Weights of a small audio embedding model: norm rmsnorm, 39062 training examples.
Rows from block 3, named by matrix and row number. Rows with one number belong to one neuron. Each number is 500 + 50 x the weight over its row's rms, rounded and kept within 0 to 999. All counts start at 0. Numbers have three digits each. After the name is the row's rms in percent of the matrix's.
# fc1: MLP up (model.blocks.3.mlp.fc1.weight, 480x160), inputs 0-159
# fc2: MLP down (model.blocks.3.mlp.fc2.weight, 160x480, transposed), outputs 0-159
fc1.299 114:446484482444492395495416531504467416518617501471528555487517464466481432506483489564533513430509534496410488474554481497432443609517471494649467535427458490554557477508537629580474523578446549603478394503605506481386544473475492533477469522547421442544437547533472447436475531486486462481468519528448434455342551468515526455479471462473614429461537466500508485507497512438583460509525498515517478406440440517401597460463528488480511477482500514499461499473520520422493510494474506
fc1.300 063:476504453498472480444533450451571515560477516508484540539485579530413500454452555479441583601472466568520434502462452496565529525557481609470525529471521527585513512472530421508476569549430523437515502441532485432456555538546581478382454538481446598448475439569580448569491504476534451572390511465439513457404488489519444594446513546446518504449383503602591522526521532452506485486558548493473498550467375510486547507528523392495551568459427561464484486437433490572472525530485496
fc1.301 059:478529437481560506504532555558504544531564546498474543473448473552552397488460442543468504556595395440506525498567421378487500540456487445626427541484481485472523574579554407478518595568479548474457470536542524467482505451514473563516496554497447401584581487567482456492478484483446342473597538527500483509509541510573573587459517519449546397465579434545501434462391474510556504475567499581531518484467490489468545447567503435524593515477509530558493515490509475433504492500472521
fc1.303 059:400400544548474465509454449449619475451571451454546591535586487568510469528494531430505501453495483457531519383432407442519434477478475449458607451424478535536520480467541524550472485487522499471516516555495472558493452399509508418418496514489509491452393418581505483429498515553503432559503575517357527484551478489501522530466585604510485509498478515493432483446533542477437498526582455420433520436554461509512509438557499589507415520437396466503479488446439456464485510571480503
fc1.306 071:420474435456488460558422521530480544457523459538457513524482511475459480506474414504527475492525447592477556559470443486493518463490526519401464508527507482440573520571472419525504478607351434473444503549485594485445536510542513503404414470447554512491481405576520539565535516477535549478526455529430408550425554591469500474585427487579461537509528589528492454447471514531544552510525537597468506497512461477476477622551460436464553535601523510460484521482533636526434501390536544
fc1.308 091:541574526528494474431406463471503457478522530552512588388596457484550517499516510446495482514400577505550436477517493433515506464484561415472434541510449504452511512477403422545501568492445520454521539547549512439631508505522585432595439504497502531560533460535458513498511484490539478517583415422463488448463579521494456517560448503513450467543532431578606513525535612446392435517549513492553427544435529484476354494446486451455519513410537497505486481499512558546589474520571547
fc1.309 069:382470454488465543518504479537550476454574537555472490437512482563468523412598521535524539496509404387546489450530548513500517493457620500572458500496477497448474521516500482471563440467538510500428496516486457456614498482517572342449356489515489548508376494400453392503463457519485500491471472490506452506488468559451498563462550495509508467447557575536471477457568506512446526469545538481520381515410476466496466523428485521403475430481463357475563491469446525426529498453471472
fc1.310 098:581454511514520491513475506539474529465479557513531473545505500447517490369521446552460560545410483411524439472514555509464575522538523570528530440501501447501506510527576577487539565510484449490518480503517463414437568516408557445480414453460547493499403590417449601581469509423542553569538514445533537477483523554421432487500506551525506454454604615551530486480513405462423516473517603539524526559495522514560595544473444422607536548518504387473545491478472480472414416535536499
fc1.312 074:469456488531483457430511452419574502661563567526509562520538473433490492532516565461451470516461472586550411486508447424428544485518434532570560566365512435528550489442570455427516516495579435560500513446533488467556408505503468427383498478531400528453523527471568463508484490510485472444547543462531500439568417516597475546574485459489553504518586483471588451444471487491542480467507493426547446459482523524506482430564460486492584467504555424475474482459514532530406474524432405
fc1.313 159:492506476462549507474483444498557470502500558499538587484475589573430513527446480525548566551581504479498420522442537479466502479529517475438567439448443567449423460434550487576429535500468540403500449488538525469536484463638513442413448505460498503493467395483524482509524503408528452656478457467425492525438547493445478529502547617440470537500501442655469483510449513489525446440575492410511536528481487498420504569483589556505520471416435444518554475416457567489431505480547545
fc1.315 041:487553496494477559511576630578432532496499567516458450466512572495498590472517461518485559518478418489513497519472520483506491421484537636434500437544559496560472498525473489429506456443539479547496445573473600544489460446507501447433567391546446463482522442512469459512473530491419496547549445529589495446454544504498460512520537481427545533454555405584536427491565521494461492563485414562500499671490601510449443537490466525465538489479530424487514536412499529624453450471430414
fc1.316 063:491485546481562452535504482518384549419449520479508493500513490448514584419462417521496505421481494427491611543450541498527552438540589517485453396554467479456524519546496515582500534458413565417493451552451527464551543475533525548540532526558601455532417510505500503477407549402428442544504435529421514574388457478456460467434449483417466451435390484496589559504560555565533518541534475565476567537462535483597483599506498553489486512481489508487572468528445466540532476512610480
fc1.317 052:574474495504501461415472448545489552576592639465569539517506496424498519485548474494507502495462484481608418444498435476472458530569471513481528521439545435507566540432683482407512496435535484428480448576620579410492420421494507469421436522486472509465473503456578455550505478502410469469517504558424481516483456487494427542485534490490461534534551448514561467439448505494533448440446480507466467473413565464479448488523447526598613419427497480522569518512501497455516510573491512
fc1.320 061:449536461519527548499504579462477460482489500510478498469466495509545528472500517512480483538565484428527449423500416492567523486475490530464583533547527472461473489553433468493461548445570544443432400677465497511426421588450553439471483418444464423463537469562489564565579473505545424510483519523496462515584482675519467561493497537583443444570498548547463540552514515463520479496494506465496538558502530489407578527514476451423537580524419381523494549365450447444438484496493526
fc1.321 113:485447385520522472457529461496455539538433506425504463519439446506472532458486419497532501506557373421448476481477455547525479566550518540500559365399506432434572490492586516464424498483458530516457431503453471626460471484424438467491553448506448507456397431489469542506464488456479479453416531587421471499523434425410455458357502486464548443489456486453450423453391532514514466489449427464483529513474537469541501474584513503512418563540477492392502516506469484465452548551469481
fc1.323 081:488532515507468421508492519524616447578554602451521419502525539520391474517571486497306540505499416562496449589487427509480574515491447447497567526402475501478505554494610542513518543513467501583507432447529458457514519581537441416532489533613469520551544513478536472506443525488456444578545523472435570434476465492450478474443497490464534478478477448430460543447545485551551481512481526438502495412460436524453565441577518472376545558471549548488384472471472467489492546487509502
fc1.324 107:525480453492539395463517529510534485547647529508483551506458577539467502447471512454507607455553513464435571565516464531426497584471560554593516581382386554484555489407498484521506525562485465597425451486585530470435500429507464469498505402559470478535397467534456465551517496466476468449518542490487430570395520457509537467456560516513638471489552418512398495480461540470554531493579546480557494495484495488429494465537516455583593472415508484483487474539474475480515446523540550
fc1.325 089:546495506505499450411469484528507538454443549414500537485518482543519525551490561471474464408464363597490422506570519498536586481485550541500458541550496500490442523528578524551493415560537493540424438580551541557580449502606507522413398462630545470454492541429450442414479485459449540492463507447443415539434525483555459455490441459509490426399572539531576433443479431494497490547487445490561460566482499492537442534421482566432489459530465545493537565516447534534587450535563513
fc1.326 092:474535510512543454470456497499519510494461436566494463412471594543526567558470558374477473413564428656531595469523427514491501556494483517617516518477454564469400561475531458610456375433507539547529469551498553438534488505473386470442611477526491484450558469530531480502475488470499448510483497464488409484420491499578481506521428408543473467521497458432498487501405532482482474553550447385526548508511453473472487460561458527471562573466606485519461451470441541534522495493471550
fc1.329 137:494556485460390508475408524527585474542471572442538542496534485484488539499416524439458473456484468555472450513513546444499469498485472514485474562449517556478422489438575398470434422570504481623448469638535573560541538536545511532494472491525489500574460471532487415461431497401473516500528405398481443518394531472546524426531504403425506436468573523559561520506492456465616517487584440534540476509503534522483486487518548571500555509614552606462572512456494586471514473510499529
fc1.331 064:439491497511407440481516482506547527573455431499474526555510428523459484439531472531538426528546502618452483550496489470484495503488485525410444577494487407509556581525522484492534515521482529434498554589542600520516515546510468460410559428475497512512584424580529496580570613529488547451529425417521488433440545537473491485498470486468482539485526449550486438499355454541537561482488410492482480541526441464463411506581533458519572468590581445363413443523567518543425458478471554
fc1.332 102:410528466511477445521535487467450576478503508429426467511526495529501515546480474455440514510504315540480490472470451464505533511580437521450566477511433510574470547522628498588542488487543454534478533453458472534564525433549467569393430526580542498485450532446482452456395486470431448486539543378544516508423497432450469482533496391558517530402607454553618488484455520511466489540492445536553485478514474454565449466519505578495432368487451558480443520539466546540527513517471517
fc1.334 053:467620435444477454592512591498544503507530495597612554528510432514477471531533432547437466400602516470457450470477404420461535452579474514531515512479454508446507569567470537439513464486503457642450529466405470539491595511460441457481477485522428446480508408557450539442471507540479480454462564644579496471498493560449465479487510437506557418510523518522599476518559513458451475508453485498412464583430499463503556550511467469511504521489479536464460516439441435497524547492439406
fc1.335 067:514441492483502429453506502456515496443525640502569550522537397438531469453421555538435504467471502541486566521476390418437500498507563476608488537416493491460518502526482400559551547461472446491466421583517494505501539485464552464450498500507521455507473470559538514529557491491544507560359512385441435509468434537535631525512427489414516478466574491586483563419527514516511506510520506431580505515495382609469496484486447433482465535388523446504487553536523406479542513525533441
fc1.336 138:425543513474559481468472487443469524521466482551444487431457604555469576550503569416475534432507492638539566422509452528524543552460446526573523563551481540534451571513478437549542418444528561581550434556478504477568434457456368505410585463508497443409494432535547484512549447507467476538465488466411425486455518567543441493508439383513522498500432477440475526511461471453497437526549438397549585541547426503532498488564465506469542521467578444554426479463443493501561508528521532
fc1.337 117:522510513529544493363435478402548469464454481518527479511462429498578579499514520432518510413430459489520439428584518530479542485529534492472414525518516479414470502539502484543473399470495456484456439500508485544550556513507548473467365489513505503500510517619487514470532470424469513470476503617461417454461517498562564568504481420527449486473571497536619535444513476466536499535498489416560452608511449496513392550538436511552565574523509539418527491564578571588595503599555546
fc1.338 119:577459526447516491519496499464428602447471516506530390482414399464492518552526515562516502415469449533518510418447412524512572487464504501568466375530541411390529552505559515536548443504524516468541480557523503483501484486426428490398467477543578463514486529471557474482558452478546542468465459639561521547585467565536407475527465474503459449533445485404448477542558473545466509454439495493469576538463514382516570536548467435466603526514506445441476405468535511510520468565536413
fc1.339 178:441516560550475493445610467558542560454535436527500481511500489509470620503537560486454474519464481493482476470514541428494440455405486522553450578453436613501528481510479347499438443436407491442493441475458507481561463469483519467483517545602551517472413468546494478551593531596488488515428551484432364501539512442511530476479395450482560464585464446499479560483449562478483499527497397517528494482490528478605409498542527532443496549491581437562506463527416493511577510485544591
fc1.340 032:535440520486466595470490462428548550449460456495417495453478525450546504578481577437616440443556583487489529508577591461534504529504663475486548579527547598566546513485476527544430456481483506531450581517483565443526513557533507492537424503483520483491437411394504598586521456525439567466499567528390465480537474483499534464523418518434487496474486430484476461464469502511591517529531546365485521518540509549535542441542580513550576461566495544532504475527588523567522430500464520
fc1.342 084:469518518515506507474513483567499422461645483494472483463496458516535504417607500528534473461484487412430485512519518563480534527484522457608417444511481517543443523394535399475471512587429564480462447437547473493519529481502513468412435493555443465604385592465471364470454504479506425453534483493493478492452554476417495537491547493406500440419579510483391420518495527556525461511533483486539499514451424473426581467490503439457475386476464394487526475504532456388497503482522492
fc1.344 047:571474503490548519557491515409590471566564541491488557523478562488403418492505413553523461536610442577528494529545421396476606469487463525537502543447509514594529444473566552418505480550531494434495549473517477503538581580517488476481433533533558441523566522624508502539476456560495440480556542515503481430472484512532538657499518422536503456598529508508483538547487433532454493551534534432564544521623443534451528492469510494442525567481462624505478477566469486495519507409577505
fc1.345 089:459468550461538545510537502484555533472387526573528437561536486482463555456536567452427474464421452529500472509489462466471537529524538525521493452464461572419568494590553508446531575431449496551523522547423465545499607480446532575548562442468485475487476421392553542492515394517496449405482483513464451508568386524550505486499394429461474428495493455441524512440482458492551532505467496503417427362377488524477420559534465456566532479571515497488496582566534460601544515559501479
fc1.349 078:613554546425561451545509518552509521459441612561437499490595439470482571556561540542473530473522427477491469450460544474453495448494455428398563501536558496570436440489502495527555410466476513514521392525442482505501461488480435528520457451582544484495488563501501574508512511501518541433556488550534465496564500487477476438508516521442563497543539485380487519562572477482523458547525528278432528486479570437505580535442469463477543445424531459449476541534526508489476469620427452
fc1.350 085:467421460522549430493498523429489562453466563504535527495577462427504414473478495455492509413465474475496556484487483497442521514460621541596451516402480450488533524462432433536581564450441508524443436481543519462523462531541551517451465474470473490465468498497534487489504490424426505533400509399523448478419453542464559549520482443457501415367507435570502516380520511490484499574516528339566538468467429560506516476489425439544474508408543426458485533519501361557523556558511475
fc1.351 177:471498435506486523568542585533562439557450499448485454462496436427474507502548496446482547512469393443460484515455465502520442462534443478372550492421441503474563427420488511474564453462492535524453459462547491482470513480545524502505509557582545491530455573498530477502425531513534453495473429432432647387477507513441449476440494477433516420453530407381555557460573535607534501567457509439532469509493466500496563497561460504317534479475498522467474450490572520441438572514496436
fc1.352 141:349522450500493522497576478487463555445581530426556560517545511538431453564452487531529508575517458549513582530565422478521513465398539420434574585486552562514493517537558400527513495460528427518491467579530465490567500497445597370560464478510467540407459487427379531490466581559448532500547552464446486410560456542552569487469441548485511575554579516468586479470501486403454531514502473507484504503456511546483486465456515486446461558450492525510454537422469510459574557519584495
fc1.353 078:508458455508573366495465565551490451590580503478416602470535434472524415453476480490397481499540528549501504499575390472503478490481480493642443556420472498542411536513485494562496513577476480568493529390533505474479582550504484547558548474575502509492509500597505462522506519457511445526538557459398447542499450492483544568527547463522575511446585462574555503489487503534491656501592468555605524520512474507488536467467497479465532484456558500600467504485445430395481545489486528
fc1.354 070:431451392492505548460583508482545544472476488475499571440444445545577435516444470499465446564629540501436573455555498466485527413458460493542441482546456504509514560467465444549378498540513471478447506528464560458523453475490450516435404551421431544459561532497478502446463547463461456519521573401459437514449498560452526506503537488482540361466431527513531463445368421522548477519555431532538516549499437542445530425565486509422554460438509498474490517527549505474396432535386488
fc1.356 049:395480579478481519560562460459577498463515498587557564522443604414515460505483514570503464454550557506493491544528382467538504507516443565498418505561524564544502490534491501550484462519503470437558511584494567549426529524512502553389473481467471434528548480550533528536513578542471466494476573458528516619514524422496483462591572507470485476541542597570542414508386426572565521550451420488425566504465494398500504505487514489536644473497488494509442611553519463540451469498492567
fc1.357 126:449535595571532484511509396541460459524376458498462478470515427535465535474525387517429565537452486508466505520511585504537651508546496560420502467577412495489458501446475446473502578553517565436498478609421453494478480532460583489526533436524488470497535464557472539471440430421519458554561478585349473439481527423460445484442460513548456364579502462481589486535436520503574497507472432568509463510511560515520445488460515422456557504475519466529585455506505501471526530488523509
fc1.358 107:440465512510445482509562479445484419554490556559514566456486486508439483429492524492477524531409511578456517420457362532496462452509531407397531490491468465369562509457540472486429506460484531446547503507618436486539435531508493477550532473536487471477343497491423485460404489418521455471456430515456540446522512479475465446534485527519510418456505418518443526484445510547507581456535489586347477487469549523470414480574470465432429508478434545555502468471512538468449564547419427
fc1.359 117:440529491444511466494516488548542565526525461493449519598534452527490544506604598521385505586559451507431620435488471447494450459424537462528513541492509539502544470488512400505521630563541544518474467554470478446530544446438592388455441504533547559481490455504507482535493613535526491468522539451505415394469522505427579493480397552493500469537497482566522495484587507452407580518458472506481489490448551545498407507491502481405534603500616467517481546458449490500541524409520445
fc1.360 123:379528528510562393481408526485488459565551511437441566438482566453454489522533451482457524526433394573493484548494463475490561520447513546515462442536525521577497482481563455599512492550466462417459456585457543421420465478431516485454456499466521453460450568605469357556398494497429466497539513461419541542481433397560516558540474505447484527495467516479458513483609436525546464422492479436459593537524466502516499493514491413507519535506535488455555422473546572478432430506540422
fc2.299 101:503464474450421522562470557552515437460574451403466454481474507493566405522523485461553499503555495501501543471503483470467477581526511417720472498435509449485508564445472475575453525603461487507481514552477451513483549480487458499495532518578451452502544543462425463453472543541563432447498484569496450439348526549502484510511411459451512480480481412515416524465419498567544510509494446467584527445551469510483583496520568529496589556511535556557426435595521490388493514432502464
fc2.300 073:456488542494557505460551556458429462553481507499530432536474506509461449437486473547545529563560514567550445565490602542581504476612496559495491538603528614476487469563462505492524480487429569353526515453533456426386617562523527474453497533489513486539579491478497413510557457535455511557464422525473535522554518527504476482441486593518556570500403538568413483499498469487496458475441572564451529450512556502439522531482559525623448503408512435546560552527558436561505550486505575
fc2.301 048:555543572547498465551483506514443451459462517443576463532478509494567469553519536520526500530551544446474556501491630528580498548474507501617499432382518535512475489452522503513463565591561448591546572525422524591411564509470472552533559507503531460512510589468464518440494498581473537484319539592452521432422509482527526437434488466616499576530442442498395550422506506543534491492527538439479462473524474585502561542501537496527497545582514536414439490571505428494526533509477519
fc2.303 056:514521502509587558446506458524437478490517537550474397495456519489426545486509541555493502437549478535473407547465516496550542537461556568528513444602538516407551559541532517605540437465594510536425554483470383449465584501485503494615421495493542564471607526506459425527498519439486529418528441467529423546530489499592496471470510492497580533493450553449443504500547442489549531536359500478532464421528510543501479469512568516598533523479613626483437477552566559457489517479426490
fc2.306 079:504399533578546496449479542470479600576485463518572523619460538420514522522509597621575481455542633530475486406472491480493460569482449480492462515542485474500529484573464616483530484491475513446582502507436512542450498481481502505548476452492492453435542500629465506448564509504461601509495503592517498680520541406450482515465526528451494414524487517444459387548486483574505452509543500487454473547561467559478475501476470539528513425488492497428380486553504478500501531456575539
fc2.308 084:537467540479494545503542580610480597510401445515523465565499488472425501393582437493479576556482537369599467530419614593517494523513484595460534576471487467523485430430483439428567528546538497484507502552531486485506540534370495498403572495566615524478492538494488526585596528430472585471467476593492503538505527516497522459449450513578520497505604495592413535472492498485481525465477554483551569486524496559468530531570547455574508514536543497539536481544533508515476463509439522
fc2.309 066:503531542470552425494491573520481488586598456610500481511471440526428510461556500531453487550490481477507420570468564476543545574539508582555505510503488529480552459468555473466566385584476615577391424489462433481517544535500530482471606461597553518460485578487560450491535520464626449514468409450437443489585531534529505430437468467467590558495478452515464476496558527453479482539434506537557544490462507570490520526537561496488394550461520490507556391570443437515481487521586464
fc2.310 102:521564529477514465492526532438432495426437469540397455495445502511552557560541409431509478498521551539507508502544501460545455434504505513514508567528425588575440555471426455413463470441501503450487478560491535563526443494483436500484649448573504436456558411465519513508550401590540520529508449575515359510474556493520499441533343416459560347468476436494415462452422492495465493507529447549567543444497508521466503533485495515383475487528501524539492450496435472515503530474512514
fc2.312 075:518577504539639510380511432507491424568540520582555525510456500452417537460509493478492473485522591545480483560474557473605510503539462565491564576462438431477563506533515483478471526425570549540534630501462534424523424527463585523502528508485494537396512494481584498518533452557475467483526496463582430459618463501541511481532499466488582553500587502501447466439463440578475469468481480559548446431503530512399555412435483431517459429459478466491445513605558473534496497547514399
fc2.313 173:469502508517500516483483523441548520505462481573447498541496501499404506485427500543464515477397455533567386484438518559517434495462439523524455435488588495455466490535512557515437501385421468472549456426540427553486528552606464543508413422564471461469595489462535381483547504554493478618509427469512489503532578545486455416532463614464486492479437471582433477435540409488526518440517506566452613458521534429437543530540559486527467469529498507469502527403391523479509514474413569
fc2.315 047:554531584500551509462503456499385524460506478539480560584486419486507564431432512533504536511575547490531464538488550482531503536500411481398513464554485546488511493477501467519531525457538425558470487471441454478537597448383617466472485535480546525494593554491478473470488491465497564538532470541491499490551517532529454512445384481483554450452476703462405543478611568499520518431477513430492511481515447484423581538492544559492509492530536508503448460564542630439489494640514537
fc2.316 060:520499456512510557376491472527606463607623427534522596591440536563444479559530530546508516473521554513523502549478505481458444599530470549446557538431435413493527509505506523470427505522534537545518473442484470501518423500421507506464557454438427510473565459525487494532448500535546508420587474532549480468615507491490521491514551450466584469541554388499496427536464448482533482501471486385402441559483525537427474399536461429528531485475508484505405510608607515497541516544439440
fc2.317 052:550627527549582539376536503506441474496438555540519476545508417478502513421506559511594467407507505518405465520441628519567557450577475543499493519494524507450584488534517533491459483469504538539477555500445504519437546529448518522555558570490509510504501476469618475503598468514508510433492510582516455441590551531560549480405359470413501526483453577582401502461492555542581476507461481554565417405465588470487488451478525461524483463492498478474461517571573546550455522522465507
fc2.320 058:589512509498452528503604599559446500480515486520541543487444429449531596483533478490497524511591458490416524436565610436533455409514551530434531535582482613515557479450522500468520535504567420609475604528399500565479561471428509517412552437581545503494549522514442459477544539473458570480461527531544472567485556567508458557428555508582618463495550592469428453507512540517511545493545585455546448564504478435509502559531534474575533450451542504418470508547476515500496465487500550
fc2.321 109:663462469482483566520506480537517528486397462473480482519557457491475508393569455430533494490441609419559464481503582582539470541473433472479519451470545461532449436485407437475489540520445467543508511651596423443528582474509499554477478474571542564546560453528443503544488563521475497515489431539487511535517510537466514444424445538507495515495583555590488468469519496564501531503445501473549481472580505469540528498531524546514592463570576591564564487494681457458496520503489533
fc2.323 074:495519482493525532427434526557377398549472542486513448466518428453526539426500540490532569504509402510544458500495498508534457472506490496465507466480480559476515482508493537432531467453482503522427478515496426487485515595499504614554495529575508513417502523556487475508489545498486520505418423546461570537501495477475483466397496527555556488491550424517365534497594516453583493554463531488620422512535412451451476578619537503470379600496574561415492406534607482453496538523595438
fc2.324 088:523482509452476527597482495554466476455559519485396380472475531494524444564557439588528485426495445533486516532569501506520510475506516549594476412471526463575502509424544471581570481564496539495482531615438454516406502498446514532412420467530527452363452525478492465537436472563526479490484559507401450448466474525524553538535590449510530376434457381513560563390517501532504511469429494443527517451587465507509557525524505555440440536542638519560521487484505546521507507456521501
fc2.325 080:529468486471485502413487522484594525531399599452488525518515455452501581518442558520408467440532542523458489400507564519458501447507546506440469553538560548437417522540481514559442545585475418598466516486469482488472599471522550432574532457475453557479489514408474462427427419469420484481501584508459631516506451487508422512469524435443442578462517552517464476488534548470498527562514528618532373448487528487507396545460504488501510516552469576396476412506461508549540458487511574
fc2.326 097:479606542489476549530569525447504458532511498633536455477460534534489586528431482432455497504465483503517475510476620399488597441557472499511473539571439527450444439461439488525541481397544546503521530532445586447510398539442392459490660458535500461487452449481552446464487475503498479542527417517546468506484556536536467516539485445509536523412439548478513563505531509489461476571470592579462523554461492481485511578504477497506521476520550437536493310543439557574448482530507548
fc2.329 126:565500568460445440416536544459554553503462502475509550520486472431496602534530462486385512532440490526460499408505462500478482531471538489452502528468585483481544481487497529542499530497502407573420478395458486482524607476530518518552514517526567449461475490488442374416412453475422455439556537504561596418428417507473484578450540387529378635478463552519509505496551572519522506519553525486462477471506416525497474504560482538447423491560567562466426473560536510559588476456519544
fc2.331 066:509433491525603567555509503499408515502502442551514513489516535447507519431561494590559544481488513503549512481490526509568488529503447460444483572542509583466556478543457637469513469474630472526529517600485531531485570482486552545621540503496506495444575611634565521477521533518576557437452536529514493571488606484473500515480558450448466494563483597487429507438546550510521474515453584503576441459538486477410468483458553505570366473567496450535459430542518585488486548428546490
fc2.332 086:594499502479472509455493554547587462556448457410572550533475422490529528512492538566450471496447483550409418419492546511518477508526490514550413510460539509519445523505514480472439569651558506574504510508505505499581579494534451563549582562581483505591458514511506485388493509406498456394502534496530498504361580483494526492554467388392442493490540532494473425544488478477509506543520555528506413515495563522545449545511573491539604560554509507434443451534612540567485462529514531
fc2.334 055:562586544532560415432444486486456506558496432506523542461479482485523545501409463491535455547494370413515513466478627461564469499502461482526544507533466475484527471507587503455494563413464508500490451615446486469430460479473575580520498540490600481571484562497429473413420502499456505515487574469494553562440471471464506489541597569543552504611514593447439552465567621479511556474490546446412502484521509466516531517437495496568603501449585529526531489417560557463575473571517500
fc2.335 066:454495521482501498515509592488469458532459436551516471521586432424531410502451523494380504476549455485456561431529486483450464478460583546507443540469499434454458516429423523509526496553541452546425508467526521449461478507481554521582470522368487573512534487587463574434506620439461491504422473524579444407384542472425478511453554468520471410462433475616490455490433520484439475604461410413583503444490478523513536460478495460600456543536546452506471494522574479557509504539460440
fc2.336 149:468597497463446556601520529478536475518477514573500469443476577509505567529438500360446475519487473531523445535476632412497603465585470514513463564560463574420428475484412487508494494422515543526549480517488620469482409578452410425518630476507468459478451501517548520471493504419478479536519416507585480506523552504555452555523491473463508528408447503489450535510470490469519483575466565535492522494446533496482465558484496499502551469541564413547507361500417567566445493482528582
fc2.337 088:553520533493467561461451436539483525488334616558450508469489455459470616477481536431417488538448410549422476567511610604525441485463518499438494586439484420503496551517479455511468592610456457478460585579541505415518552534431524526464556492475550522570557429515559497496495518481466544422452480469531555476494471509494577407457485501546540481542450462520451443488511510448492547521523555544491486434458423618476431512552470519420461543533561565443491511522533459514563555505519466
fc2.338 110:516544479618417557513563564493654430511472514431559506495471542540506532523464440497427470515523523512508504561535534513565461468536445528426516487482526544534514561504473532468466477437428554486509457510504413530469504446546491472592447527525499469534582462470438434512507573510469426571468459458460502505445513457488539445472558567508570517457511480521535413554532451443437494554444507551522519501508505490541393475476683539510397488527465548408525692470447518533549480420449532
fc2.339 186:512604439486443439462413525550535638430479454542515475505540513493509527541487552462493478544512567484439647514487464536478523551429449485557434499407468478526478531486447456480460520468487557489479486498493621470524484532449512458491499507491430514515467462517550522577523517532496524482546519466580454435401554478450550476574482420488489481503439503561527533502502469441519548498470521543519533456537512526548422567417472471412458584618690412585489525539390512491601502450539530
fc2.340 035:549478468511574478460537439459432577501471480519552491577456595583502442510502508512446527547428476524472438527451481518406494525520586489451445517475474593589445512503493457510450552566444531429525517434515584514507470552519527528552502544537490559443385582507505460556531428508471484476471429488581587513520487436494513488495477497433541528412461453481451507573455467518521489592548540488474520398448562438649478436471468432542491483396486571491567594533501415558470442488631538
fc2.342 073:442525461478555441518436480522507431528613539489473457491439531526547502452527403492474447557516418568472464593470484447552553598518554490669518476451520444527635519444505585557452456653481611560471411550483473542481505543490449552575562465543444481523429492466525434506541563482539491469504371514469470501491526539532503446491515480483495559486403417496470551540462506527427450526431532467485467431433451497534544465585562549508550500514517538466499485557515491539445462469471476
fc2.344 051:524450590583529520450492367538440553463521461594559480540572544432581451569533540570420532568465524516609535532546462445604516551507525454522519534614516503450503493434459525516592613623546415528518570547413489552464505493508538524533582549566488479531509483543509473420535483484529506467527524566508546546473417456490444528496504440545579597488493529407457554541514568517489589486511522522449492473541485578502613494489471471531518510498541553472476590523457451448492547467470516
fc2.345 088:470493469525568500404398377486398510464514501399516489468418580485543535513550484488493433605496386516444536547460548488511481512487592570491473552548471554549505496545540479451498510502481491427493543547550593484528462497462498491476435540489540473560474486480525465517434508498428487607537469484572623479561453367447489455639554502492407446486519522563440456528481475496478554470465510474496460491497534504594510523522435553478572541491525578502572470464600526531460461543632481
fc2.349 085:507503467560409525521496510517413518543527502510562513451476497503469477480439486474564505579518631458473596577494415498596498477533469555482508460505555452429562527579446502425480570453447570488503558530564541448408634529560504504451426513409492494467577435526465456536454561578521450541427448556535545399483497489525486529489489565587507473613475558524488470430584527503480503425488527621488520529525508453521528527494589462488585473486482503531564584386493451447449499445485538
fc2.350 089:554425517438469501483537633475491441515480510495570517563619404480555373474331524453447505403487449493552511399420449509426483532499507411537583569432496432499449509557472488485485514488478531593451417488513581459472469496504441509470526585401536501576472491531519543426515507513415496559515461512514441487467444475510512533488522521499517472446612566581485516529465565467534489599474481507587559517524527574465498469503464514607512485422472514524487481498550477494511538598473506
fc2.351 213:480532430532436563519414517568474446518478529473510507421561410530570521524528448470603534519504561469506518464532436555470454451529532436469560432369482505538490454474449499394430455434374466477483466579464498519514502573509463637533467544607508509502469444524481507496481450477501538517457482580512564498475461440425406511477514480578564471525625490429497513495548581546552487506603553447550416511552439496487602475548490521449455514485524594489501522525571505439513528541565426
fc2.352 141:440434477487566474408469495508487478451498505504497504482540537564521471521508568535495446504546676473435558433520537436430557475429573494546456572512525547501431493494494549473445559548477535400561440472466533492455499469412549487564501506518489562558452511485435522495580543559525523556469549581475432530597577468472533402515518535596446449606496464544508483597506517435491516465470549557487459396453539523508469548437536444494432602549498444500520393450426459433459449426510449
fc2.353 073:482514546383470490560485536551532527454541439424522498565506525473449507506439507496488535482539511516457553482453425517476491543543462522592461514466476446531561506444605479550570494656463548542469490576421538486472568464508498489442572508462456454488509548529490529426385547497561508394486527489549461431339534531484488503460410491555505452542470505450473493464547414566488435466479467449504517540571396593424538530551531514440514512576556537423432456586560595503439508477531438
fc2.354 068:529603535537438481547488619542490390450461515434589495438507522502530501499417554482516506428520499379453544516448548611540460513497460473527486558465495532505444438466466508575433550509534541560579461559429478603417414576494503447651496475453490441579473471458497543468547477521464514491391473533502523529470502486507520435441490575581455564530484449503436432496507546557563489497537480399452451462537568546593507495498511375543493455524470497423482502546479441532505475561498532
fc2.356 059:540519485492520549524478444464460471542497510500446475493505592510507464545520477566550444619544556564526535427541586480468465506538532483468517518563472594511410498486436479423511490511563445407547485432459494538456451455472517542625456613427539483550489523620540505441512454530499543465450451599457505568522460419520483481469514506472464508511486419501517487503431547499455434569550473420481477567595485452532518498468506485619315424491466469521504406578463484519551491399550490
fc2.357 132:578510484549490508534561589415435487505523523526548530483547476486615514397492478438465551493446430418604556508550454498454479467454508485430541531444450496561480525533467461474497537456569414569531477479540525498491436588421551465359563499453543445424533514482480544451492524524402509659503514530586440444517420523505515509521558554569521370450596582586447488522508489479509545513471566539576534555483539486396521480496529464532479516536484446446542513517505482508563480574514467
fc2.358 097:460459506489475503613397473522538476495576478507565475481440511507504474509522489512503601489470479463516433577496399456476478561474613344417515603567410496395614530498466528494497516467552441434485470520475482464521460486534501556518526463547457545457457409498473556475446436444630524577469445481457572492484508532493447462540540480452507497484476497481516537455470482499627612479490566452427433487496429537514526464506428552472468502538515585579427487545451533413569559478496467
fc2.359 137:469574490467522472426481501622509560467526418518490471593526393563526526501532538510492478593569595424446571440513457532485520503403490508578474518431509502577518539532487463458432533557489558448489421514429448517506559509487615526518478586548527503466436445524489515570602552545547578502445538484526428537528529476456554450545501476559503560551552505575492534504550478421511583504499467494502527453545538517621496555493455423474484622556636464559537553584488484488539463521528438
fc2.360 112:445547553514477431530426566504467486535493495460448563430466568473520541491578422487490491483460445589523541522446494476433504449384537553450463475500532530604418502562529489496488411529432410429515486549572574453433413464415462530486453523505573482522481613546502394574459554585414544554523579543486510531501442429502521486626452525511547449538514512501472415500546494575500535461500521487389599515592545552496513513466418509459487573506551543539505454475554515474445481445466458